config = dict(
    time_shift_ms=50,
    weight_standardization=True,
    depths=[1, 2, 1],
    rnn_residual=True,
    momentum=0.9,
    adamw_lr_other_params=0.0015,
    batch_size=64,
)
Rows from block 4, named by matrix and row number. Each number is 128 + 32 x the weight over its row's rms, rounded and kept within 0 to 255. All counts start at 0. Numbers have three digits each. After the name is the row's rms in percent of the matrix's.
# weight_ih_l0: LSTM input weights (gates i, f, g, o stacked) (model.rnn.0.rnn.weight_ih_l0, 512x192), inputs 0-191
weight_ih_l0.147 097:104116091108043118130164141106122089181054143154129097090117162184137130125115091095165139155154091116135124179143176084172140103124150158132138136107096097140145139207120154131147107106179169134108063144123103139170113136114112091149127136134160083121120150132136073117116129105106049131215122146076172130109109088100153125123147076115141111200125102130121152098148123028197082169096123087159104135205157133098138127182158131100126124104124073150098084147122119108118192146120125143134127173180109100144135143147130135142040103143069126146118073099083120132144157134067115179
weight_ih_l0.148 099:124092141157133106210146101157122114054095093119187119141133124090141053119124087107152139119139123117159082110113099139170176153099136109118146146159139117191190077168068131122148155117183112121175118136112101105042137165181163133134156174086107148121099135104125063148147130113109138121112171072107170097085174108121112157132116157119112133154098147112165123149103088099131189183094111094147171120114084155159123165165116108065134126126135151129159084069047162086150094120099097193071173132129129126127123144089198097148175147108146104182104144039154123148101119145116135132
weight_ih_l0.149 097:083093098140138174099119119141077064113159155129157082116130145096160145085093112131148201073138101141117115130104198168130099137168126121127129128090127122119202166131143162085095198080088136114115111095125122131136118094122130124201156199138137163153137108079137085176125152073105119169157140129165134145147156170138132116086097166116142152133109161162131136066105142115172127152132114111076085155236078142032094122095134128171212142146136137136139120103146113125084110158128154149137151132150135129160145045065157162126150131118085139167188112103133172146135082074136099134
weight_ih_l0.150 102:159131100099098109162134101136168188097116079178135108080142100194185132085128112093116117125114160145109123118046132121105156116147106059127124189133139173134133129145117131151146083121103161069117138140166117154154135093182149080099096122115122101082088105130122122088111126136065146076126158115160127143139161092083117097167171090129127148092115160106122106174098091107128097149150120117216093138135127153106121131205122118170137186076204169133174063119189111130160108129108094164153131158066098165181089209132175109107128146104145151132084174100111176091141193170125138121
weight_ih_l0.151 102:105103181145108138171023106141135149112179095096131075094084128145158144098099154139123125165134069162160120146100098132118212128095131123107120057141135150144089134101139147126163096195155133173106112119113118170201109167108130040049135150174130192117104128158137125131167128057126112164120130104126116170098110066048135133106188121163151152192151104093103104130189147104157182122157106149091128091124141164144148101088112168145112133131085112116188162133072105146146123183107083116107108097130116096153105087132138092134172098078155087109157160104107138121132118107116117162
weight_ih_l0.152 095:169130085116103126192089096094095121141118167102169126165189129143084185096134164157114170112121147149168132134107105143171102090152104116114191081164093139154036123127174147086102112160138201135107168135134152162110162054113127163143058048149143130142136112124164152098100206115125128100114122136217080085132104169097114092117120118103113116104113102128105162197176139081169150159112110187111136138158109119152092126132173122106121124154151143126136148057130198109143135090140204119052182139121143131124121194116113144140095132174152128120128168147141126094120091107152114153
weight_ih_l0.153 101:109122138108142117131121116174134165151140113142123134115151120158037088203196076166137146133167172121048147103162139113131157093105096115132183135112113112066124112102051112174162079107143082097130126148116082119113132090127143164119124094104117133112159174112154172120117129095102122112114070145118135148152159111126153153136169157120095054140127154083152138126107103185119173129124152148097133133098156116118155125138131163082089147099255124213128116075121195101112163076091179113156138159110190113115147105114112193107105078122135113119074148110161139153089122061164137111
weight_ih_l0.154 099:159117129147142142152195136134147074085175113074118118166149158211118136162128155091125126140149125095165130139128156134102122092115136158134157106127142056173200131132139113086137128110114144093120202112194120126089114108113078101112149134139046075130182169183165095092134121117103167190149156166127109153147162137139126148201160118123103223133129122097157169121124142091126120173120154106141127120116116126159151116121111074134163161102101069127131078154185118101133145139192154169219122090125121176112141118177138151124110113130085136106101151083065059080112088081119079147
weight_ih_l0.155 113:100152115109130125134132138177136134088054153069098156206098129096217149165117093111124096164185141084154118172169125096124106157134100150156142118141157066108114173102124125108145205132157112173106188104085111126091035141125114124086144121129068117092147083111127159159136138171174122168109127141146115118141119151172130213079204115108164099123124136144126118129144164090081159121142127102168153088133125125120149060130129102088090187149169121121102111110161122104128145161110086099107092142147192132123132088130099134149125072143208123144133228153159114104150104150094131097
weight_ih_l0.156 096:112155068112078131130174170129135124089098158152163137129119156135118101128167136069084129084102175109148149052128151146116102107197164139160128113174121120127160185134161145118135115079071153150113149111125124089103104142068115133155125145122060077177131193121083076111068145151088126147106160127141165072084129163149139125121128112102080162135126133081110115151154156154064121143067140130124139171120139204181156094209164113107103101054151118128133129153177153094121141163132113193162118132135120116104086169172158130110196105175152126129142161165095120126122168114060146049
weight_ih_l0.157 111:124092108163139074188160109178147117162082164146172175161099143169137126152139165209167157129121155095104147157128089125149153123116096139101162103121131127146163128074125155128145096126091086142116104116147152188097097079119158157152142145157157153137173136117104071159161106142116039157021117116193072128151099115090105133150144131130154159142153144110099086099118072094115163115096106135126141147173095157105166078177115121078139158164090189110123081058140166138114091092105157092157121094091131090219186186112149138128154112127164111115094105150132117097161111067141148136
weight_ih_l0.158 093:164136197216142117098155155153073199039121170145148113153112132203098185103121127185182116105149134140119091116177093093125163154131117127155120089120073094111059132153112085222086152117216105116075110109100117116120128139139134140133131136152135168118154157115105093134091162138144168111185108136146163130111132069106116109112108126142099158135118140159086158111114183165125150107180161161110131157102126127111177131122119096127104126138107101144089198066094148118132131163145082127106171135186116158126109149062112129135149103101170094155128103089148057165123167141070098147
weight_ih_l0.159 101:062196084170151133200119138066114107133138105138162145080069118104143157108103152133097125047113165114132131181178124121162128135110148139137106130131182100125118096077138167164170159103125117146144081126109123106100060167099113128153135117117152116191187112051073198192175107168106119102142062115125102122129155138096151167121109132156192142178138060116101131112133064137103158087148165139128107129129125121111133177089103113143105142154127187137127122154123153155136097124114129155080104071100078123092090169145153129157156088179209115131143155140165147186162147072151097135
weight_ih_l0.160 100:129116129128172117156230120099122228129148088074076134097128092141129105112151124157075124122119111128147127131160109152125147169137142098105207100154168158057163150144093188193145101071168117138110105143047133097121126105095114112076126055084123159110182121129144160114107123205131160183118129164138105123117126138152125204067133109121121030087107161138106144087151152104079120172167121148131123137085128140134142164146109110139130139066185129100125116134146141126156124128160105154118099175151167123136104123091148184103199118103129083101164100122115101073122114091139135159
weight_ih_l0.161 097:121126170113115101188107114144114136229092149106089175128129136156141114154152205122104163141081119115136091089170183156152088127038167106144089092114136099171159153121165084066118151098061150107156081143113100100153098096131120176141125113093212145131143149177169121171150122118143091103077131155084115132095070119147054145144184138141115109099107159148105120125083137143129096111113189130099131159121116149186108120153147189109131154070111136111058105142078097122160130125144144107108129152120112123132097116198137112201136063097126120119143131201093134112098110187116126147