Weights of a small sound classifier: activation gelu, held-out accuracy 100%.
Rows from block 2 of a small sound classifier, named by matrix and row number. Each number is 200 + 30 x the weight over its row's rms, rounded and kept within 0 to 999. All counts start at 0.
After each channel's rows are labels from the 100 clips, of 14976, where the channel reaches its highest value: "responds to" is what is common among them. Only what is clearly more common there than usual is listed. The data: synthesized solo parts of chorales (CocoChorales).
# conv: width-5 conv (model.blocks.2.conv.weight, 160x160x5, standardized in use, each kernel summed), inputs 0-79

conv.69,203,202,257,232,154,192,194,247,211,191,180,191,149,176,186,172,245,230,194,178,226,219,226,242,252,139,196,188,228,243,188,194,209,221,205,218,170,255,204,191,204,167,226,207,166,213,180,176,198,238,170,208,187,217,177,168,187,162,149,197,134,196,152,210,171,190,234,190,201,151,256,205,236,217,171,236,219,225,195,161
responds to: cello; note C4; note A#3; tuba

conv.56,180,244,195,194,274,215,189,150,134,218,207,192,208,221,134,153,183,230,226,196,212,226,178,195,160,171,178,247,182,185,165,204,156,202,171,216,224,165,200,220,188,164,176,184,192,182,201,209,174,263,207,175,214,194,205,204,199,183,163,185,188,183,219,153,218,202,215,206,195,191,203,151,224,200,218,189,284,204,204,252
responds to: viola; note A4; note G4

conv.156,179,164,161,216,243,188,219,225,186,159,208,218,154,161,180,198,197,202,201,229,169,184,206,202,159,239,216,203,194,215,206,188,153,198,156,267,228,216,164,203,227,221,247,177,166,216,155,245,222,145,154,240,203,232,193,184,198,160,216,228,246,196,228,224,206,174,152,235,203,210,205,246,154,179,192,169,190,212,144,182
responds to: trumpet; bassoon

conv.113,177,205,143,218,196,228,196,194,201,207,167,214,178,209,178,219,146,192,184,191,215,220,170,170,206,145,157,171,130,159,240,166,199,192,197,161,213,196,175,202,185,198,198,232,147,198,187,235,216,146,204,224,199,197,165,213,170,161,144,212,183,226,167,184,169,208,199,186,192,199,210,180,215,246,264,203,210,234,190,252
responds to: note D#4; note D4; saxophone; clarinet

conv.99,252,192,197,172,160,160,169,164,198,174,167,206,200,223,175,198,217,212,217,202,235,122,293,195,146,192,201,145,229,184,181,190,236,181,225,208,230,175,164,228,261,210,210,201,221,179,236,193,225,184,170,174,244,176,191,192,225,178,208,213,205,133,156,206,234,172,198,197,152,216,222,172,183,240,211,177,185,194,182,221
responds to: clarinet; note E4; note A4; note G4

conv.22,167,206,181,153,148,243,139,230,187,195,191,179,249,209,212,218,180,171,167,190,208,192,194,176,249,141,148,197,187,243,178,188,207,224,218,180,219,243,225,198,177,240,230,245,168,182,197,212,228,274,181,289,189,219,166,156,222,167,192,174,164,216,228,194,247,143,139,197,215,209,205,269,195,182,208,173,255,222,151,220
responds to: saxophone

conv.74,146,176,162,218,178,227,123,212,204,194,213,199,199,199,209,298,212,192,163,172,172,194,148,213,186,184,193,225,173,186,200,218,186,163,177,221,206,205,238,250,154,199,201,248,190,212,203,263,207,195,273,236,240,195,203,270,186,220,236,223,210,244,184,146,152,161,194,219,223,206,163,199,170,236,200,209,190,169,193,234
responds to: saxophone

conv.131,199,166,181,203,219,233,221,182,193,223,190,230,221,216,175,195,233,192,259,117,253,149,280,193,183,162,161,209,196,220,207,206,202,288,189,174,210,168,176,188,214,192,218,230,141,206,184,192,194,195,208,198,175,192,258,191,235,225,187,144,229,227,209,218,202,184,178,208,217,193,181,152,195,205,196,160,196,171,203,202
responds to: saxophone; horn

conv.23,239,196,200,169,188,167,241,215,234,204,243,196,212,208,223,203,190,186,204,187,200,189,148,180,170,213,200,209,181,185,187,176,219,197,220,181,173,259,224,206,204,232,177,280,275,219,248,202,224,224,223,238,194,183,150,207,252,211,214,207,204,165,226,173,177,210,210,190,186,203,175,212,210,173,193,163,153,191,160,174
responds to: viola; note D#4; note E4; clarinet

conv.5,134,199,155,215,210,180,274,154,222,193,169,153,192,213,189,137,161,232,259,243,191,151,218,170,190,216,211,215,192,216,211,210,226,168,138,164,177,180,194,214,217,163,223,219,176,247,208,213,226,183,189,176,207,299,183,195,186,176,198,183,244,228,158,264,237,187,175,133,162,195,229,133,183,207,196,195,173,173,193,273
responds to: horn

conv.4,193,171,216,145,203,205,205,195,163,179,202,218,209,168,201,207,196,159,210,200,216,195,192,182,212,202,200,191,167,150,170,172,206,196,192,159,173,217,192,222,208,190,158,216,274,211,230,198,185,165,164,198,247,183,169,147,229,192,280,197,226,217,139,199,199,170,192,259,242,225,230,218,232,247,230,172,180,160,221,196
responds to: oboe; clarinet

conv.58,208,182,186,232,190,178,183,167,169,178,218,207,190,189,182,187,155,226,216,182,207,218,163,212,168,206,162,219,192,196,170,216,249,168,147,205,225,207,215,146,214,202,233,209,187,228,216,252,239,332,209,196,187,201,159,249,188,186,190,199,186,213,204,135,221,186,207,145,215,202,189,233,169,202,182,214,211,227,164,211
responds to: tuba; flute

conv.96,174,215,223,210,177,279,195,193,231,200,144,136,200,202,206,149,162,191,198,180,159,251,202,163,212,237,172,209,187,225,232,152,212,239,198,227,197,225,234,210,181,153,181,225,178,186,198,242,200,185,188,185,190,249,190,245,190,196,183,208,214,186,222,175,191,157,205,215,185,216,198,202,205,253,179,181,259,146,185,200
responds to: double bass; note G#3; note F#3

conv.138,201,219,189,174,196,233,212,230,202,216,208,233,213,160,245,207,246,211,178,188,216,217,156,258,220,254,231,192,211,220,145,186,183,200,213,221,257,211,209,190,198,138,180,223,203,203,153,148,189,163,244,179,213,200,181,243,146,239,143,208,161,222,190,188,170,187,227,229,224,201,168,165,227,221,136,202,138,172,167,178
responds to: flute; note F#5; note G5

conv.47,248,229,199,255,230,197,148,153,160,158,194,202,168,170,268,169,203,196,190,200,159,230,232,167,198,242,116,184,141,201,191,166,186,148,142,195,193,191,142,153,215,183,206,228,190,164,214,154,235,205,212,171,229,194,242,201,239,258,208,238,230,154,161,200,236,215,194,237,195,210,161,161,178,245,188,169,159,207,220,201
responds to: double bass; note G#3; note C4

conv.133,209,184,182,215,165,214,220,202,178,181,248,215,203,170,189,167,232,244,238,224,218,177,157,217,145,255,193,210,184,199,174,189,212,195,171,179,213,176,244,257,257,176,227,152,193,247,221,214,223,252,187,213,200,240,225,155,181,231,186,148,243,269,155,230,185,207,183,144,241,240,214,159,156,169,194,165,194,218,236,167
responds to: tuba; note B3; note A#3; note C4

conv.62,162,198,202,161,241,210,197,214,221,221,154,203,240,232,220,145,201,131,158,166,187,236,194,197,193,240,167,221,178,207,185,231,198,203,255,234,186,183,189,206,188,187,252,211,163,108,152,198,172,188,203,174,218,188,201,190,174,231,189,216,199,200,173,187,153,208,195,218,170,166,174,210,180,194,204,192,206,196,213,182
responds to: viola; note D4; note D#4; note C#4

conv.77,206,185,172,229,213,217,210,213,239,242,216,197,244,221,186,147,144,201,215,164,191,161,147,219,206,242,253,206,212,173,208,197,196,250,249,169,220,209,206,218,207,188,203,172,250,135,199,161,210,215,182,210,223,223,188,175,197,169,188,162,174,208,227,239,120,209,207,182,225,204,201,225,193,186,176,231,215,204,152,236
responds to: bassoon; note A3; note A#3; note G3

conv.84,184,171,184,194,182,202,192,187,230,200,142,229,199,227,196,235,167,201,243,204,195,224,126,215,259,186,158,230,224,223,161,198,205,124,201,219,201,209,216,223,220,233,173,165,196,237,218,249,180,222,204,162,166,177,179,145,168,155,187,243,269,199,172,186,193,219,189,207,216,220,225,206,248,209,190,247,209,206,224,180
responds to: trumpet; note D5

conv.71,178,186,255,165,181,154,129,203,209,146,232,187,184,216,172,173,229,226,137,195,170,175,215,247,225,220,178,232,186,167,189,145,220,219,176,184,234,166,245,182,235,181,167,164,219,146,203,215,171,197,194,210,169,207,201,171,232,236,148,175,219,192,150,229,231,266,181,183,214,201,241,246,230,207,237,222,247,203,216,272
responds to: cello; note B3; note A#3; note E4

conv.19,180,160,174,138,300,191,184,182,176,208,230,205,163,185,185,232,197,247,220,194,176,182,218,212,237,217,177,187,178,169,177,188,211,159,222,157,279,192,214,218,205,205,225,175,220,211,189,216,223,210,222,178,219,210,202,157,210,222,234,212,182,171,234,170,164,217,196,234,181,185,144,241,192,174,154,213,207,226,200,227
responds to: viola; note A4

conv.140,197,214,209,164,135,186,198,192,213,178,186,195,180,297,210,250,186,200,240,222,221,213,171,234,208,171,196,215,284,235,192,181,225,221,201,209,234,226,220,216,208,163,229,148,240,136,197,187,188,183,183,218,214,206,236,168,172,161,132,242,202,204,167,198,186,192,196,204,223,226,164,275,188,165,179,205,195,199,242,216
responds to: viola; note D#4

conv.14,168,185,214,253,211,188,246,181,211,196,178,179,225,182,248,216,157,188,210,187,216,206,139,190,206,258,185,179,215,192,207,224,164,132,193,167,186,212,282,203,145,178,194,198,200,199,190,167,188,201,201,197,177,237,205,186,190,221,257,295,220,219,196,232,187,257,174,195,201,174,200,163,155,232,206,229,197,179,180,237
responds to: trombone; note D4; note C#4; note E4

conv.16,225,217,205,230,225,224,212,217,242,213,173,196,215,200,215,222,188,167,138,188,164,189,202,196,183,197,208,208,257,186,144,249,187,252,220,181,174,179,183,139,177,223,175,170,218,232,152,148,158,190,258,255,162,183,233,210,204,215,189,225,183,207,194,188,178,213,150,194,168,187,138,197,189,220,223,246,203,213,225,216
responds to: double bass; saxophone

conv.143,251,207,250,241,206,237,198,161,239,192,158,193,197,205,200,175,179,194,183,239,198,216,215,236,225,120,223,198,254,181,186,159,213,187,148,194,141,207,153,187,208,177,209,161,157,205,203,216,186,211,215,174,176,202,195,198,203,214,173,237,156,188,221,238,221,233,257,193,191,233,215,190,254,192,177,154,159,189,196,156
responds to: trombone; note D4; note C#4

conv.91,214,206,230,182,197,199,187,190,173,186,170,187,156,177,175,147,189,187,190,175,208,222,237,193,232,220,223,229,182,216,105,206,182,141,187,231,221,193,279,165,176,174,195,177,190,183,206,185,183,237,199,223,162,200,176,215,250,263,232,184,155,187,130,143,221,203,193,242,199,201,188,155,168,197,218,234,208,235,241,174
responds to: cello; note B3; note A#3; note C4

conv.101,176,150,188,215,168,160,187,240,178,185,239,233,220,162,168,230,186,229,176,129,227,214,164,214,191,222,184,199,208,221,216,217,191,233,213,141,214,189,198,173,183,174,231,185,236,186,192,196,251,257,158,196,209,207,262,259,242,185,151,165,169,228,217,227,201,206,231,177,222,185,185,207,197,186,174,190,293,251,182,167
responds to: cello; note A#3; tuba; note A3

conv.49,175,189,191,193,236,196,180,200,165,195,210,169,192,194,199,163,180,219,244,181,165,156,243,215,250,302,161,220,177,183,183,183,227,173,199,178,225,214,196,194,179,209,192,179,199,190,200,260,209,232,240,186,187,183,133,193,187,178,248,208,237,173,181,230,170,189,209,209,263,207,212,220,180,202,188,192,170,182,145,207
responds to: oboe; note C5; note A#4; note B4

conv.105,202,148,189,209,233,189,184,174,211,207,171,229,220,199,209,201,166,221,255,239,204,223,173,156,251,239,183,213,129,189,233,133,200,167,165,164,181,205,212,184,193,180,236,196,176,165,225,227,203,224,182,127,150,182,154,222,230,189,190,210,226,211,176,208,213,192,172,237,216,171,187,225,200,202,208,216,204,239,169,175
responds to: bassoon; note G#4; viola

conv.55,241,162,235,141,214,212,128,190,185,180,174,174,231,193,169,214,221,161,161,162,209,228,175,191,213,239,175,227,217,220,139,203,186,163,155,268,212,150,198,225,216,184,201,154,186,197,229,213,185,212,196,176,167,213,241,252,168,217,224,209,150,207,194,207,170,190,196,280,168,187,178,231,227,163,179,181,185,140,217,211
responds to: bassoon; note C4; note A3; note C#4

conv.90,209,210,189,218,185,186,204,135,226,190,173,188,213,205,142,196,201,157,255,192,203,211,226,160,247,198,192,190,175,174,189,214,171,170,245,153,197,219,230,215,194,206,202,177,156,168,156,175,163,174,134,220,202,172,168,173,192,214,174,213,213,266,206,226,204,261,227,195,198,173,185,178,167,186,151,214,169,257,173,203
responds to: trombone; note D4; note G#4

conv.44,176,189,220,249,190,206,198,176,173,211,253,210,202,223,168,212,212,234,171,219,179,192,165,215,176,170,163,228,201,236,179,220,167,187,197,125,217,214,210,232,184,211,255,194,174,212,216,229,222,207,190,253,202,177,254,180,216,256,185,229,173,213,227,309,185,179,173,202,234,192,206,179,187,176,205,194,196,217,235,154
responds to: tuba; note A3; note A#3; note B3

conv.159,222,166,194,153,169,221,157,184,122,179,197,151,195,204,227,172,174,241,215,216,192,186,218,171,266,209,196,218,234,197,196,202,186,223,221,226,205,202,188,188,211,234,127,188,240,203,184,184,170,198,189,190,176,151,193,184,186,208,208,239,260,138,198,211,175,190,218,214,262,245,216,241,208,161,233,216,146,226,200,137
responds to: oboe; double bass

conv.94,188,207,192,186,189,235,225,218,197,184,189,193,198,211,214,185,204,179,269,158,171,205,173,182,190,170,199,215,202,242,192,209,143,314,237,210,201,171,274,206,153,238,194,191,189,193,203,200,191,147,185,217,170,273,200,167,206,210,179,183,271,240,186,229,233,203,204,178,215,160,190,185,241,200,189,156,261,131,133,231
responds to: horn

conv.118,217,205,217,215,175,197,160,215,222,154,208,203,128,216,204,189,211,181,170,129,213,182,233,294,205,202,222,202,239,179,162,214,184,201,198,209,195,174,213,216,218,218,229,205,230,193,199,169,164,179,194,202,209,181,190,162,191,180,145,209,191,198,167,212,215,208,212,180,176,163,220,192,246,213,169,260,165,167,249,172
responds to: cello; note A#3; note B3; note C4

conv.146,203,204,166,228,178,199,267,206,225,203,226,147,170,147,161,191,189,185,220,225,237,200,204,193,183,211,209,197,210,200,202,176,142,224,207,158,207,222,217,199,188,161,228,227,257,212,187,168,203,174,237,184,235,233,174,200,165,119,231,194,195,228,150,256,210,219,166,192,173,207,237,204,182,199,222,205,176,257,198,170
responds to: tuba; note A#3; note B3; note G#3

conv.126,181,201,167,229,152,163,225,256,205,188,200,196,207,220,156,135,200,211,166,222,196,188,195,196,154,179,206,207,178,124,207,179,199,224,187,191,228,207,147,203,159,170,224,191,250,236,230,178,206,207,213,206,211,244,202,200,228,177,175,214,210,217,141,145,227,159,211,223,208,175,181,212,173,190,277,172,193,178,161,214
responds to: clarinet; note E5; note F#5; note F5

conv.86,183,195,192,191,188,211,188,174,217,168,237,203,207,209,212,224,158,197,182,226,187,226,219,162,244,200,183,193,157,200,202,198,172,221,176,168,166,219,196,219,191,286,191,196,227,196,179,203,199,267,186,229,241,141,187,159,226,200,248,184,201,303,191,173,163,169,203,189,263,234,181,232,216,239,230,192,247,217,188,198
responds to: oboe; note A#4

conv.67,224,114,260,182,155,176,189,215,208,160,204,212,208,180,187,233,205,196,203,224,175,137,242,212,135,272,194,203,243,199,267,209,245,213,186,192,210,212,187,214,136,131,202,190,232,252,243,159,186,234,182,194,207,198,218,198,244,182,201,175,192,128,174,194,233,216,145,200,179,188,246,214,180,238,227,168,221,215,204,225
responds to: clarinet; note A4; note D#5

conv.13,176,223,292,203,170,184,226,210,179,179,187,202,221,218,261,179,187,167,228,137,162,194,174,206,207,202,220,193,239,192,195,266,210,200,180,152,151,217,191,210,230,240,248,231,178,191,216,261,214,234,167,190,208,212,186,176,220,196,189,172,184,258,291,223,186,228,212,205,183,202,222,130,156,164,202,242,200,188,145,179
responds to: violin; note A#4; note G#4; note C5

conv.80,286,177,205,234,226,202,190,223,194,180,182,163,290,208,197,219,176,181,131,201,235,203,210,204,176,219,214,231,213,154,234,162,177,199,194,226,185,212,185,203,217,204,155,195,188,231,158,228,160,162,185,166,225,178,199,231,222,190,198,281,145,190,214,185,186,197,174,214,201,200,208,218,171,213,189,235,217,213,238,208
responds to: bassoon; note C4; note A3

conv.10,256,186,178,180,192,173,232,228,159,167,187,185,197,251,208,160,169,136,241,217,186,135,136,165,222,189,158,202,184,208,285,207,205,203,202,213,188,227,187,222,195,183,201,195,180,174,211,190,203,136,165,211,204,175,198,237,221,255,234,248,191,151,183,200,193,199,205,232,163,185,201,202,175,194,159,231,179,184,223,197
responds to: bassoon; double bass

conv.15,163,254,169,222,207,196,177,187,257,215,156,161,176,210,201,131,209,150,213,238,230,240,215,180,154,164,199,193,213,242,195,165,225,196,207,204,163,190,214,183,211,199,193,188,183,237,154,170,214,185,220,217,198,209,164,217,195,233,239,202,219,216,238,236,207,188,208,174,126,189,181,209,147,164,231,186,234,194,167,235
responds to: horn; note A4; note A#4; note B4

conv.35,171,195,228,268,133,195,189,239,203,184,182,186,193,179,150,178,194,217,186,220,256,154,128,215,188,170,227,267,205,210,218,220,204,188,207,151,268,191,180,220,174,225,269,213,175,213,159,191,214,133,177,185,178,239,262,150,162,206,158,167,197,227,164,204,215,193,189,213,205,173,191,201,196,194,215,145,166,258,233,229
responds to: cello; note C#4; note C4; note A#3

conv.123,225,200,193,193,165,170,238,216,185,204,241,195,192,220,144,186,229,227,202,188,220,203,228,178,170,187,188,238,232,193,209,176,189,200,231,209,199,207,217,183,167,194,230,167,167,187,198,238,174,226,207,170,157,203,153,267,206,209,192,163,222,216,171,222,194,178,207,184,193,156,224,205,199,244,151,152,204,182,201,215
responds to: viola; note G#4; note A#4; clarinet

conv.27,211,208,186,185,216,202,239,242,155,162,171,187,174,189,308,253,189,221,208,199,236,208,219,160,239,154,178,170,243,185,285,187,216,186,244,200,225,224,149,134,203,204,237,217,230,182,182,191,227,159,157,202,215,195,216,190,234,193,206,149,217,175,195,162,192,220,217,192,203,182,201,183,210,213,216,197,203,188,210,191
responds to: double bass; note G#3; note F#3

conv.151,223,165,172,169,220,171,133,161,202,168,201,201,240,214,251,170,168,243,264,203,201,171,206,185,175,210,244,258,206,185,149,201,193,134,183,270,189,189,186,192,223,164,232,243,209,186,214,266,267,221,197,200,191,214,206,172,189,202,218,166,165,167,227,240,140,197,221,192,229,159,171,224,189,173,227,202,195,213,191,240
responds to: viola; note G4; note A4; note A#4

conv.17,189,223,190,178,171,178,267,179,184,197,147,202,190,185,175,171,162,171,232,205,166,155,196,183,165,232,192,192,253,189,226,220,200,196,202,187,138,186,186,208,203,188,187,164,223,185,213,173,200,167,190,207,203,172,197,214,201,225,230,306,144,186,165,213,204,195,214,186,171,199,209,167,202,212,240,192,157,193,170,204
responds to: trombone; note D4; note D#4; note G#4

conv.152,178,162,141,192,253,218,213,176,187,188,194,199,180,203,231,212,173,198,234,213,208,195,166,188,154,196,227,193,271,242,195,173,183,205,229,196,214,203,199,184,176,200,174,214,210,211,211,208,213,153,230,195,186,215,199,213,260,265,179,197,235,201,174,185,219,193,200,138,174,185,241,217,163,196,225,233,212,187,155,244
responds to: horn; note A4; note B4; note C#5

conv.92,200,188,210,193,191,202,194,242,236,195,152,208,205,174,216,220,212,186,236,193,169,140,284,191,160,255,214,192,238,143,204,162,234,170,223,171,158,247,241,189,146,231,203,190,207,275,214,206,204,189,167,227,207,194,212,204,231,197,183,192,256,197,177,190,232,150,194,200,184,232,165,215,191,207,242,213,172,195,134,196
responds to: clarinet; note D#5; note C#5; instrument: violin

conv.103,191,189,213,225,181,189,164,216,209,219,166,172,170,192,181,216,237,175,236,214,215,246,227,162,209,184,195,182,196,207,134,254,211,245,238,161,251,189,198,216,242,284,199,178,199,199,134,211,205,191,196,235,188,218,211,196,166,193,202,233,213,315,151,200,202,191,142,169,212,189,198,161,227,226,238,202,183,154,215,190
responds to: saxophone; note F4

conv.82,244,250,197,198,246,247,215,200,195,208,190,203,160,180,217,224,155,177,186,187,223,205,178,149,197,217,254,183,204,199,180,165,167,244,130,220,168,196,231,227,192,216,192,199,133,287,187,194,171,172,198,208,210,186,180,249,253,174,189,242,195,161,236,194,174,166,194,215,166,238,179,234,197,160,234,167,218,211,265,168
responds to: viola; note D#4; note F#4; note E4

conv.110,227,163,133,233,166,231,212,241,163,216,254,225,214,212,218,214,138,188,202,198,151,178,265,202,195,244,198,190,223,204,148,224,192,165,143,167,188,215,214,192,173,152,249,199,228,228,189,195,177,193,188,194,199,201,263,215,154,179,175,193,243,194,155,225,175,221,190,272,238,214,147,199,166,156,210,180,190,265,213,183
responds to: oboe; flute; note F#5; note D#5

conv.155,228,160,154,178,196,176,146,205,163,243,266,192,150,195,223,159,161,212,205,180,201,191,224,189,227,214,191,124,188,201,173,217,198,206,198,248,180,200,169,178,201,152,222,171,195,181,214,211,186,289,208,175,190,196,168,177,199,163,225,149,195,200,170,191,254,189,202,193,227,214,207,255,177,244,217,198,185,275,169,202
responds to: flute; note F#5

conv.24,220,230,237,182,208,163,228,161,233,219,205,170,192,206,145,190,214,194,137,217,154,189,179,199,202,220,221,162,197,193,205,176,188,190,212,167,182,266,219,178,127,205,165,169,231,142,181,169,162,210,278,178,256,206,179,196,247,204,211,209,202,201,242,202,174,166,138,222,175,202,198,193,212,248,196,294,201,186,233,171
responds to: violin; note A#4; oboe; note G#4

conv.61,154,227,233,159,234,184,203,207,223,179,241,174,199,186,184,181,208,228,241,203,150,200,202,212,251,194,194,188,201,175,152,198,238,247,262,253,191,223,184,178,173,223,160,185,214,271,198,218,221,191,166,183,235,212,192,153,238,225,233,232,194,217,225,192,153,195,136,201,260,198,216,174,212,231,213,195,165,145,220,183
responds to: oboe; note B4

conv.100,191,191,200,252,160,206,205,171,180,176,160,164,219,217,325,198,214,212,206,214,158,207,183,176,192,222,215,137,229,214,229,199,171,183,225,210,181,215,192,198,189,164,196,247,185,152,197,228,210,162,194,200,213,186,230,164,198,184,195,205,244,230,292,222,158,183,180,227,205,169,206,201,190,229,203,292,189,228,189,146
responds to: double bass; note G#3

conv.73,190,235,182,259,195,237,161,205,171,176,170,205,160,224,218,189,268,211,204,171,229,182,234,238,210,220,192,204,180,179,195,164,160,165,195,182,198,148,199,179,182,229,186,245,195,234,177,226,184,209,241,199,234,198,285,210,258,249,200,160,252,141,188,178,186,203,258,225,173,186,191,202,250,208,224,178,237,136,270,147
responds to: cello; note B3; note A#3; note C4

conv.34,218,202,189,250,164,215,239,237,196,218,199,235,213,211,149,186,193,187,225,204,255,223,172,234,195,211,194,258,193,200,180,168,187,200,204,215,210,259,144,181,188,224,223,205,177,145,156,175,158,205,150,194,157,172,198,216,225,217,208,225,198,165,160,215,161,168,206,217,250,219,207,217,228,172,170,180,206,262,218,166
responds to: tuba; note D4; note D#4

conv.135,186,206,223,230,241,174,201,203,157,183,228,205,161,189,184,197,211,211,168,204,153,214,221,225,243,131,217,217,201,222,165,219,149,173,159,218,211,182,205,195,216,195,168,185,171,229,199,199,206,259,172,254,194,195,218,187,186,233,245,234,185,209,173,185,177,202,175,203,252,172,185,199,193,164,214,161,231,190,244,192
responds to: cello; note B3; note A#3; note A3

conv.81,190,199,232,213,176,147,225,204,164,190,157,224,202,170,236,200,214,182,249,123,224,203,184,264,188,226,181,228,243,190,218,182,159,207,137,213,159,243,201,184,216,202,237,233,164,213,173,188,188,233,164,225,171,208,244,192,191,226,271,256,152,168,166,201,190,207,224,223,238,231,250,208,234,182,228,243,222,188,219,157
responds to: tuba; note A#3; note B3; note C4

conv.112,196,228,199,226,170,204,188,264,229,220,270,160,215,207,175,135,180,214,238,192,201,158,223,149,201,162,236,254,154,264,189,173,197,219,220,174,211,188,174,139,173,210,227,122,244,204,178,168,198,135,211,174,175,198,194,180,176,194,196,168,222,228,232,167,191,156,186,215,204,221,171,209,199,185,197,153,187,159,180,251
responds to: horn; note A4; note A#4; note G#4

conv.70,207,201,212,189,220,202,148,220,183,223,223,222,172,218,171,202,184,221,160,168,212,190,194,198,224,158,190,195,190,155,201,198,181,183,210,228,195,185,165,184,143,181,207,202,192,176,229,219,163,203,251,230,173,227,179,197,253,165,200,169,182,131,192,212,212,197,296,157,276,245,159,205,213,171,153,157,191,190,177,299
responds to: clarinet; note D#4; note D4